config = dict(
    image_size=40,
    num_classes=9,
    norm='layernorm',
    activation='gelu_tanh',
    lr=0.0021,
    beta2=0.98,
    batch_size=128,
    final_lr_fraction=0.01,
)
Rows from block 3 of a small image classifier, named by matrix and row number. Rows with one number belong to one neuron. Each number is 500 + 40 x the weight over its row's rms, rounded and kept within 0 to 999. All counts start at 0. Numbers have three digits each.
After each neuron's rows are labels from the 100 images, of 14976, where the neuron reaches its highest value: "top examples" is what is common among them. Only what is clearly more common there than usual is listed. The data: stained colorectal tissue patches (NCT-CRC-HE-100K). In brackets: how many of the 100, against the usual share in percent.
# fc1: MLP up (model.blocks.3.mlp.fc1.weight, 192x96), inputs 0-95
# fc2: MLP down (model.blocks.3.mlp.fc2.weight, 96x192, transposed), outputs 0-95

fc1.181:496489506467531479542591514454416461513476494527519497481512479505503529513508487565415525487525552432474444552484524438610552507453510459540544486485414509461537511462521481575510482490468512576499490536499486526472532560568536506538491518464444491515556402462447436505458532483510483528
fc2.181:530485491481529545529517565515477530488516432498558525517455554522563505487553521496514473533463556506599442527522415412429554477440504573547428554565475512503552494548535521480514491542563494508552479561520504493520539515562488543501539476523525516523535504534503534487438463527514585457
top examples: tissue: mucus (84 vs 9)

fc1.112:505424465499562563481571519510532556425551476504427421521442447543438463445525501525504497495502520507480508512413485467492486542488522539506495492502483463528486543453455471541534474505526414556439504481513537475565458483504477489473497491480503420522565462516449473596512542547521550572
fc2.112:517502601526480489501508486508410503520521506493407470480495550450504514474445538526419502554483466485434513513442534490496489529504515517501567390453519574502511430449476529489461549528514520553464554450510491522418502462532488522472519533539496484490481510524503536566448521531485376510
top examples: tissue: normal colon mucosa (45 vs 8.9); tissue: tumour epithelium (34 vs 15.1)

fc1.186:498524472557502488536565525492480540478519501630490405475498483520490465516508497557512474474462505450528384486515509537576513586469453465505490508388424479446460493495505533476543500464507427542479506504531524513503521466480515461490522530490426465507491446522404493517502468473505553475
fc2.186:506490552546499482439523520519471482410520428443462470534514525495552520546508494520487428478514524571579537526460495499513510618469489502543516469524502512466441432562423533454500553532493496583473489544485505519475526449484554505464479490528544453523503531437554516550454536447516477420
top examples: tissue: mucus (76 vs 9)

fc1.129:502556511567496507496559433447449530565582553537520493536558488465473450513463511516545550510476505424516462531500446468567530556453515460529497511490388481513505495427528455478489518473446472442497489560494479491482501517601468503567462499520507526445518453494509447463479545556556463480
fc2.129:590510434467487548474513490500539496458474398472577507472552539508509487523518492500555429437486513555496524468513444523535503545442554498499480601566484450532541549553506441481608508523562517490561470548506489477498525482528515515486461474519482550546531491439517522486519483480542580521
top examples: tissue: mucus (33 vs 9)

fc1.138:431501562508489504465502453493490515488464519474417499449520478500530527494487539504474543505506559560461465481488569444488478484485457554538527484500455484508379473411578523497483518500486430499546589545482476518498509533530519543441500472478405487511571521467482551471515457492577520415
fc2.138:518451517583515501562466485462478514473459476469513500525483520525490426482404480511472582504430492564487534562500480476471566525457475503430558450475511514482464473508483552536522510522536466534551547480463486505498524512574561478555549458503460576442564577487518517425424505513504485547
top examples: tissue: mucus (38 vs 9)

fc1.116:553472422465580499467491528521506448495545443467522559453471464526483451459526499582469540467529441552563524478527493460510461457525518492504503480504478484424491483487485484487459413525539482511483440518530436561429472497484524645449518505490465481494525544464520447559531522455509475468
fc2.116:477498473425493536543565505448506520538465561512597527439510473472488505444403483466466491433489481494459456503443518444505502456477506542525452542480544462555578542460517516556486477491497454537539578526496476457489488544479480470498493542493482530583487487493517498585491503385546525537
top examples: tissue: debris (53 vs 11.1); tissue: normal colon mucosa (30 vs 8.9)

fc1.145:485521522475530516534515510518508425480508506462480374419483513524533439541455509578474569469509489514493510444468476538441485486545500522491523478518531486546443491518577543492498428519475416507399501532491506479491474440573491484551525421548484512437465452494501492492461475459482556433
fc2.145:496499582498547546497494524548476446513499527502478462541521524431448476468459544524466494481550503500528538524477504482499469515522466485505540438495496517516526432426444486530454526499467458527436485422507462504534502562405571449435519572494520416521446537447472471510496584534463407468
top examples: tissue: mucus (57 vs 9)

fc1.105:440502460553488550462508535445511463528484533541450529454506479564494511539463488544466525472483487544494447507550552494577513544443462539506556456443500499417495512453513491457491528445530551568549538500420410499463426422493457491485579520500419502503548448485465514507533471465524513482
fc2.105:499478511600526439504548499468487530442477434428459474587522490522556502518571483477482488501452490489430532496504493496560463596471471560457495459518536525491490469503528479392507461498516526505517479506492590545485514405545473523481480534566469557458495476534542498498451497441543494548
top examples: tissue: adipose tissue (43 vs 10.3)

fc1.190:534486468546553560527510448415440505610504561546591502542407541489510480513466471464518472512499525454517538533519452481480509590488515462469444512495490443540478552496458503512498514472500555499503464510411455450469499453547468486456431481553550517499495489483528447461497564526526509447
fc2.190:513493499454464509564519463467512578443436504464523488453553482459582467490513490505447500482461499487453469501421536478442556493452476508525464465529428498541577500557504467583531518462512506493501521389438489516508463538535550525486499526524472482505460510524488586613526527569476495504
top examples: tissue: tumour epithelium (33 vs 15.1)

fc1.67:469525549613479510479548413494458515558524530584524469531503480497540475539406473496455493499487532494532486460513454533511478542481434477462455535480463558495423550509514450490439515483468483423430489492451499439503529451507486530500500516542485555473500508508499571465599482456571520478
fc2.67:517499536473468472486508514507511479465445503442518505462546501483554502502494502468442434435516489546480464484553513496502482541475511482556496539546499471529553510493553448509538519501510533540475496581430488491497474487480478544413393521438486480597464410471609527485516526409543569476
top examples: tissue: lymphocytes (41 vs 11.1); tissue: normal colon mucosa (33 vs 8.9)

fc1.158:529518537498542498539481472480528502477499504451500509504508527475546518424578513479486500547604455503490512550518468446505393476546538523485414450526550463465491506504539537532504482401602565543474482504470541475555446480547460493449467540544481569452540498509535520472506584500488526503
fc2.158:505530446442485463493462460509522539569483508527499561515451533542566572537548547557560517542467493530502498454484443560435529415481490476437447517511471493486474578526540477501501528521522493511489515513472542509437541492480485463548540423570481495475511491554446483611538439524456448498
top examples: tissue: adipose tissue (97 vs 10.3)

fc1.91:417537511475500448519508505495496535480507501504497485480451533502552501422491501549462449494563423519480437441497440507431437515548409493509496526464597495457471456520519571472462428466538497494464495561557467484515442483590540600467478472488445469500504559479490530500496495467474487482
fc2.91:435459487441521528499550591496525480508468550463571533496515480495538500490547495488548446489575520452551477509489528490460477435478428437553450554542426512494563531519501487499440526447467490470461512529479468484549544484509524419496535534395497500473511470474432509587511500528485563459
top examples: tissue: mucus (29 vs 9)

fc1.11:511488518546525466479488452493434500543498478589502413529494429471511546478457516511482533449502470553489528468522500484464483550530440539436416459543551505508518603475527431504419483537487515489500474458427462468484481503487523492462471413498511552469510540458460504500617466457504534512
fc2.11:462577537468584501495495468552498414509485477522479441487492507454501487548542517480549524472469517497437484446537444537530448472527517442453486561485513481551520578474499456435537504590532526407416446513530486499545554512515467538489490535471501490505508467497545425479565478530582518499
top examples: tissue: normal colon mucosa (78 vs 8.9)

fc1.35:530496532523476514518497519389520527537480518508466515495545472520482493457516455542475504490495492521463511552543483465571463567516563519519504468444427557396492521478494447477532522494549604584532498511467501533548426452490470481511499529518472572432516432531493569463528523418538475486
fc2.35:476484477544499487564507479435546572483490475450526563553448467509560525506589481420495459578450518483459504529488469516490583534419474519470440486535474515553498479498547495504481453464510499478562524415469579520497469459506473495529521485590495525445460482479500501596483481457468521540
top examples: tissue: smooth muscle (40 vs 13.3)

fc1.71:579533460525491538495494493460481578533556545492504500493492505428551456429558477460531458531548511533550548454490502424490545444465515499529504474512540469555521482502526509577494481475451483495526544521456493462480515523467446463561410452457514462580447482470495505454525434451561556430
fc2.71:486494563506524519504503516525458483507478481492427484469512564427468380470535545508447519431513547460507545507493486501488438519528462511499499460432504534487530504526462496514397538462449553458522504444469446548536460536510512462497494573519568511386497503531443544538487553548488446473
top examples: tissue: normal colon mucosa (26 vs 8.9); tissue: adipose tissue (26 vs 10.3)

fc1.18:517486495484558503498534516547512427477462468476457515393489498584491492477566500513453546533526557499528464554506519428550511464506437462574511438519444510499454495463433509555511414488495475520514473478476516537459511536496568536462551513463419472563542517564472430557509507553502472479
fc2.18:534464517516491461438527520534425519542542505529440514435470508446460390566465492486462524496504564451482581448430586577530447530509530521484542459513531522426435511503448489526513536490464472474504485470538496485555539546473530456509554426511542516462489526496539487545486532471479439512
top examples: tissue: normal colon mucosa (52 vs 8.9); tissue: mucus (40 vs 9)

fc1.153:525426455498487575502508493502456455515509652499597489554516474496499486497512493519523476431512469480520472569457543491514492510510460501529500525463490452507477537489500374538516422497478506523580508501504488552541513435502472515584495477408476506536478504507480479434485490443545495462
fc2.153:479483458466478477465549484469509576516503560544546516481502489485471518551453473446533457549481534448551534491529548520488479511495449544477439515519512506454512561527515514616482459468465476403557469503503577480608470602534472514507505476388505515498476522496460476467543518473473495530
top examples: tissue: normal colon mucosa (77 vs 8.9)

fc1.93:571532530568450496483525532392461570482520504530502496549556507411494480482492395509483451502493457540523485509495397533510495505448476466488505534415456557467487472479517508514493541491580499524510557574505443430478497479496490530538476515455531508495468535499548580441525519552519510521
fc2.93:475433463512538528503550457496498454544478509522467471575477519473504420503488474457467498417520480462425533448477485532529430531537416590450551443462512465441471512472468462555509513511409480464478524485580520518534523488529502464511517522460484532461505521580506418474554487507489489568
top examples: tissue: normal colon mucosa (25 vs 8.9)

fc1.107:450542480474505544490505556528497446478560525471545514478488510466540504429513380557430494533554415446458531510523508513495553462519488496471531448471555567473511487575551525526484399442493521565481509535522528531531462509518505570550491517464493482528424430545498450469481465519507481511
fc2.107:482465525477509498426526536473507463472516501464503489458548429467487528531505479510509417451473494517526518542471583508462494503505517423568445511557470512450510449517440521552491544491436510540481492521463493511501517503476558476490485519393567485564393500412519522537523547499486570411
top examples: tissue: cancer-associated stroma (49 vs 10.6); tissue: smooth muscle (31 vs 13.3)

fc1.185:394526461530568518473502425420484461543528508490463530495516493484516501505502481476497517497507571524529509518496491455520588512417486564507514461523483483496452529463468439513443515472510468465501550489365389534410501486526497560523535480514526475551542514489546472523503543494562498471
fc2.185:507526499512466527475480516485500494423512484500482555503500495495445459525476452494469556566479487531521580505494508545468529560526521384429626497483428517464443455481459497575495502540471487513459474413446468514512500503480542445523526446508482493443536561450519471470515523560436451477
top examples: tissue: mucus (31 vs 9)

fc1.119:492492537491529511525562489495533481480484546452499496515543506500412469528503458493447546520607488385452423467510507546571517482542546503483459517467514547442516511515521501494468484392524538506556504465506513526528456516583519523594493476512524559481444415551481530481453446485501492519
fc2.119:503490591516503456473581520509449527521522576545514530499471438457452525465438510526442521463571475550480482511492515480523432503575542548543514492502551452379496446515499560547489521467488496563562546502523441529484548511516505469471534434413505458544473509488534508537509527495535461465
top examples: tissue: tumour epithelium (72 vs 15.1)

fc1.64:516476476520552534510534514487531582455566484541478409535432451481453443480540455521535450483468503508475510505439483492462514576504530535517464519493463436492495529469419494545498506516536421598393505476544486460495471468526484493509448482471525426509482499482486488564477516487480598559
fc2.64:487524547515482516526527464521466514523503544489394446506474553481564517453463519500435549542470470531424480503467442498440542468465532489501525417461514520505509449417480480453453555503497517514464564423455490564413570433527501486483522545546519456507476501495487522558474505452488415488
top examples: tissue: normal colon mucosa (53 vs 8.9)

fc1.19:529479506525576498488500493545430489526524494571515460503513379514481514503518492487462518447491442505466497528512540488490552542539518566450419391527543450446470576427484440461409454518524452532527481477485495493509503498484531493482530450493522457532525527479487405554576498495486520497
fc2.19:484605585496477418476525513548485487505529539490418462482487459428479494503487529494495513480539528498479495499563493496521436507563491430514579463494534509508504485386478504454459538529525542453437465522411474496518530471493485497479473561446563431501470497473531406501495539498526510448
top examples: tissue: lymphocytes (66 vs 11.1); tissue: normal colon mucosa (25 vs 8.9)

fc1.1:478475482457584494511515466560532564484497502457544515511565506494477484503509521536438521442581526389516499511534497454479552410497480461517527515540512497522549482468508477522440389430557483476527502520470430465479483438501527604481525514533464485574529475546559513493500444494512479504
fc2.1:507502472470519539477531543447517480465514429448484492462525474516568578530555449470522502536426494553513492487504466526436560485432545440509473550561456552515494496512509478489528514518512492586452466453464524591413553438501487532515513477478504488550490460516490582492540437505429564462
top examples: tissue: cancer-associated stroma (37 vs 10.6); tissue: mucus (25 vs 9)

fc1.23:485486445485536523475527526497525495465484456516483501429536504507459477484530467561463449420494472446549501554552512456569509478481508462518558543454438477468431483541523508449530500456565567521457438539498514592524466467534487558526500539505432557399498420510461469501487516449530532446
fc2.23:520494514549555518464595561468509535436511480424452516534544491570533493457562516519533423564482556493506544512484498467537476566490502553516487517570545545460484439535489526407481497478533555514504501476460536531440540497548528525530530501455500492471451470487540580522423570482525511459
top examples: tissue: mucus (70 vs 9); tissue: normal colon mucosa (27 vs 8.9)

fc1.63:533526497523494491474537491440510521614523574544536492541500497494486459440463516494504458507489537452409473464515398492522476483471537488504483491497544458472481503466546489434446434454523509535498517447477473492545458487548455520477480497486543496569490458465512480476481621620469503563
fc2.63:519526463492422489493500493471508466511491463519583478496511481411494461549449447466489502494520553508524522495485478496516501504486448486485522531553453444450552507542459529472552486464439471534503420544538505423537486549518505510516543553463485482538574529545524476468552471540421657530
top examples: tissue: adipose tissue (33 vs 10.3)

fc1.174:521476462524552496443517478428510437516515479517461509531521440518461566462529480487535603517482489423565491564476568365523552542471532562483488426536475507537484536470517439470524518513472476484444560478508499572484527557517491497551475510462505505481542464525480449509463577477510486491
fc2.174:509462468483472487471526540467492455476515482500550516467498534484441424526500475454537440482461560413492533506506569520494464540508465494429480549519521508520504515531469467563480449499512498450567453550512486440569435505426487469498433475520522625460524497485536483471523536418457590519
top examples: tissue: tumour epithelium (50 vs 15.1)

fc1.175:441575537531475491478497506519488569544564477520454503529507524505497426496428504505517455538485451492379491460511438568524564482489518485444531506491509517476490491550477488489429475471504477462483491481493493370580447470511489511519534498589524495504409507450487472516561479519534544548
fc2.175:496544455503534493461555537463460470462499489485517471498494489502423456496432428508524473438491502457418570528513560524486397539520491484432510546547512479479503499539433479526459457499447520417589445471525455476519520497445515490537506482525509608430518571478522469472509554508529488489
top examples: tissue: normal colon mucosa (38 vs 8.9)

fc1.51:496527472480530503495521541481488519518619587522506524541525470505478384414419531547473485502504448472508481505581531444579534472487560503428505503490487464447482501468518423463492442492502458500552504534513481532506461498499509504494519475522535463529434472436523431509493546420498437491
fc2.51:490442412494494528464534542430524537517509543513559532511486457460490476484454469419485524544520559450520520510445456494512501494420553526482502570529561499528504436476482515601477472450523445463571495513444554522465518434463523449508545473494509527450478497455428483569472482483504576535
top examples: tissue: tumour epithelium (38 vs 15.1); tissue: normal colon mucosa (25 vs 8.9)

fc1.12:539511481529502466534591459462518526568538556579551535554426498498449492482477536490436468499512521497484437464510438519596443575478545497475480546429448489449438511461500533474505506412513480507536466530500478451518497481502520522431484523510533528464523460520508584522469563457545470465
fc2.12:529453543472424545447555552470502493474488503446480472446522491475513445533499492461444450470493566518512545469499535515481488544441487486516533502578463469445510501564478500523515570451451513513502442479353441502550484451487530500475486502447547508485521463509533508541515531569446574429
top examples: tissue: mucus (48 vs 9)

fc1.89:480509544532456484502522471548500578462494510535410478484500547455501512474469571560484440478562528479447407483468470556532464473572457414502456576439488444442440495553495501561487468439516519450485528509520495547561457501520507559481501488470459503461495519476464543518570433519508513500
fc2.89:504515455522547561485571559475485446451492474457547514469500507532479447513513512491489453511542565457558468499508545482579511534490498567544476527562546473455523479510540528510570426435482472527551529541537515422478532443524462451464494469407464503531503444496590513464504556527541563481
top examples: tissue: mucus (44 vs 9)

fc1.61:452525559506549477551497549411522545537508485497478512508432473415451498514507357505483478480480491543498530477511459505531495555494515516508538509473483508442537512461438461475511495517584523593565475537456421511480460483540441478552518514512498508501474432539557562454489545480538484460
fc2.61:492457522507534507526486432542460588518531481488483528500468507539528495578512467442419556536455440485395481418491483548507543527410512534441464504507492550511450537493552478495515517514483456493529553465525556527443516437503445450500534440531420524512557479543502476481511460453477458537
top examples: tissue: smooth muscle (52 vs 13.3)

fc1.188:467525486465506523449509463449504507562523506485489518489533514459502518524441480501431463426550543510543568499513507543462529467492531481438529534518427513552538482429479387492399527477507485470515563525416400478461478479553459546472503472529531477524501498468530525490521475561588508450
fc2.188:500465532465529511515516550499528503420469554496559491455532544489555470429488513502538494482569507507495505495511520434448514501534460482528485478518407565507517487519511467563438566452530562500498453409491442518546486563497531516440508530513501501488479501514471565511457535635411485456
top examples: tissue: cancer-associated stroma (50 vs 10.6); tissue: smooth muscle (33 vs 13.3)

fc1.106:451513557455589495584552515496429471477471414499453468451393436474492557501513475511430531530583492452547502510504532466500490559524474530482484493476491510503479548526544518450462475489529501586515516530470533528456509527510558488449510401505524511530504485532462535477473541538547486425
fc2.106:568484555525496446497549526539426516543539477540538484484444596459518414455490515471502463404541525463446496478543530467532472478564509598497503514497505524431479516510513496494511515504474504431487518531529464453568530580528463477465534501443499505469502499607519520497453561563489502515
top examples: tissue: tumour epithelium (60 vs 15.1)

fc1.150:465530464543508521498473517396539450519507474507469486507511550471599499410474504487521576487467481503481519571514512413516568475520388461505521439518558514526486484484566530477488508490479519479532575469470503536449453472521422503437479564478445479547507501494535434452552499528526512485
fc2.150:518538481508482474452441532506527515475511427496545510518533504483594552499545534506550498525471503487475528497526421507402610479451482479445449525497452563512500487527498480471461486474542487525513440471522519602444501464467519509432518450587498521504467529468442549505447423495433477481
top examples: tissue: mucus (27 vs 9)

fc1.31:465567498485521488524552469523519478459495504517499492428459394561445479474533483580453462522564519482410501465466463514511486526566520512507488473447444516470526568530473433536474447452560430564529471495482562467588461519485513526512555461467473468537469457530434527522539507468523519508
fc2.31:545526558501496509560557460471442530472468480451508475540460532479502483509422512470411550549448493483444476505452526472456562488446472550471475445546487551505536505477550526500623472515541446557476539467469496468487482559581491480490542512486445483566517526583502541507501511441467461520
top examples: tissue: tumour epithelium (74 vs 15.1)

fc1.81:489505448600489481476468424511521544540534479601505524518486524495545502420506558513510486542528492554426498477532492495505485567505503523483447545445506483452472562539532481460499555434551515520505505501422522464502414472475452454519518514487448457498488502460440521497636450484516522505
fc2.81:529530509581551511488535527478578443482530489424498490526488550571517526461603569507551490511587547509507518514545481483535507552533532544522489527521498511492490440521566502483479442418516528535533484482513523545423483454496434496466464510566478484491463422510541535554491572532489570520
top examples: tissue: adipose tissue (57 vs 10.3)

fc1.75:435581500526571401499519487515383498515461432486556522491440486457541497471482507486510509574514488519465480410521468490503481524493499501521525473502509564508481467464474551503458485496499493491450608543495515446432522557474495492430458511546485442588528521531520519502495532447552540467
fc2.75:555438448519504456514427445490496567456483437542501509489498513518500422526536474522539494472454501482454549486512552517558470530480491568485448478507514520468463561530487498487530517530475514466539508463556496464545559636590501542524533439454520538439531493493499511461475553510555416539
top examples: tissue: normal colon mucosa (99 vs 8.9)

fc1.50:493462492514527488527537498476483445511426594489522467504559431532491493503536476533458503433528511445506489538413500489477518500477459579520471508537554478508489564444476461595450441523564523585521473482473432560475513465508509535546466437464493486547436482447492465461502493591511478466
fc2.50:452520584472468473517570503511481535520489540527536482477489485450421483492443504428470481476517536426527475500531538498507445488524420529502497473498519493498550527442531511573441520501476488414498536512497469471581484610481465465478507556382532463491496506502520433415505558504513483518
top examples: tissue: normal colon mucosa (57 vs 8.9); tissue: tumour epithelium (36 vs 15.1)

fc1.179:511535438532479532544485444497522519514549525503503529486505589500555451521522522444528492535541533439533425523475475484510543495488466483525515523432570448463517445550481571489517509336455494430492541557468536472497511508487441528528531535491528481597523507512448514548490497502551532519
fc2.179:582544505542484512470511476467430507447537457532432469510496512508448462522506564530505540514530514458442489425507491564542434530510524523489527427483570472522478543436502503506560437503540481454506524477473563512437549463512419535461501512475488506540432438527588477479514494469560431549
top examples: tissue: mucus (92 vs 9)

fc1.16:392521507499543459568524497463483563519527504500534525487484450505483361522433418509475436482490490451499551440595471536491465490441519522459493517493520546482533494442550474434480498505557472500535483547485430476460479501529516502499526446566546557483465504505521535505502562460530518462
fc2.16:514466472466469501535450515465490478565548529511533580443434507474442521492382469445430546481501460508467494523500533530427516455506532522496478524494506498503535516455468520606447511493454479509586517505497444466510454505416472444508510489531506533502507551495466441495507473444419585534
top examples: tissue: tumour epithelium (73 vs 15.1)

fc1.73:402515516494543459467521531416492466519473491535492487455497435509538467420528386601442514504491469514508524503487486438474513500470458489495537499460493513451429510490472459526496434505509478593473520510507467515507462469552528573552517505485401486448519429515525450534546509559495485471
fc2.73:540535574439546508500505471529472510515505458535475449473550537430570528513503537531518473501477514477484453433429463510510509493449541593553486455491551490556550535475487469463524536561565490498466530464501569534492490526495478554446461569527518522573415434527514548538506465450572464513
top examples: tissue: normal colon mucosa (51 vs 8.9); tissue: mucus (26 vs 9)

fc1.4:527493475540534535472486476582525510511465521488471460436551504522442483433468572570518498492507529518472465494497526443523481444549450495534511475548459471498417498546557481534471483502504500442453526508498538549546454472475484547416483496512395506491480515502465441515569436371519531528
fc2.4:490545494522512511502518433487484554533494488473521481488549469490485484538498440444471473554424446512451542457461482564518562497400553549469458443536529459484460524499505494501545502490491441561460562512512599464433504512514521431539543468504437489529544475500515502560527489401466456568
top examples: tissue: normal colon mucosa (25 vs 8.9)

fc1.134:496491480530492495500461480423509415599453484554574535538511536492565517472446472471512562489476553472513479531575489440464568499490463502455518453496526475546473470518559511452482513414502529437461505466432457563445517475462471559475481505545500536510481546497549454479540547522573510448
fc2.134:559515578502421497500567500476448468444477534451433442517494494474486480443479505494411542446478538507453543507464494466508471537516459501471583423481491542486526418516452521515512535528506499513493462409419486510488493488478547458474502534511529491472443547522521532563480584517434428499
top examples: tissue: mucus (34 vs 9); tissue: cancer-associated stroma (26 vs 10.6)

fc1.37:532454508546503443519606377491490553559463496605516476487459467540408507497520503493508461541509556433545430531500485497541497578515498509521408536430418431507522530493453490505517518488458488487467475477529479477481517487515533491512512458500503458508473541564462490537494521500541514445
fc2.37:522490511510449503552510470446471541455452500414472461475502433481506495517492464482376516524478487526467486528438523484471590534431495464494495448530436543471508437522490552576522519486503471602486525434410508520459496498546540498508511506470479447554494519512480544555501529502406497473
top examples: tissue: lymphocytes (80 vs 11.1)

fc1.141:442519519465571557543507513528506440480476548463529517429531506530475429518500466582460517500533421494452478452522469525526519480515506530521496470467509515393499527423526486435499502463491485591559517485424476457515429424543486494472574489555447487486543429457486520547516457495499510517
fc2.141:514528542564479426479633505443429479447505454461506442510498460464487513502530482490502512470484468486388499504478505468588417578527516491482553469498537494499496441443499524427514441502510522516517516506460487496482489441481485539440474549522512516501459503505576496514469518428574448510
top examples: tissue: adipose tissue (68 vs 10.3)

fc1.29:435584451563537496545479483558493547467538458477512496414486512518440502535495501544549470475497483527419483434504472558552568491536515513517434479498484488429531512526525462509485507444528494553528493474434494454523436514531458461531543483566505454541464497434400475523561425501515528488
fc2.29:545576467553488430442553510478485420463535409489480447526481511542460497490506462500565483470502446520443513498520508514562416568548540508479539509532542481444455446496484493424501396482489528498538528553477484469486482425483454474451474491543498557511458488471560471488522526451560508495
top examples: tissue: adipose tissue (99 vs 10.3)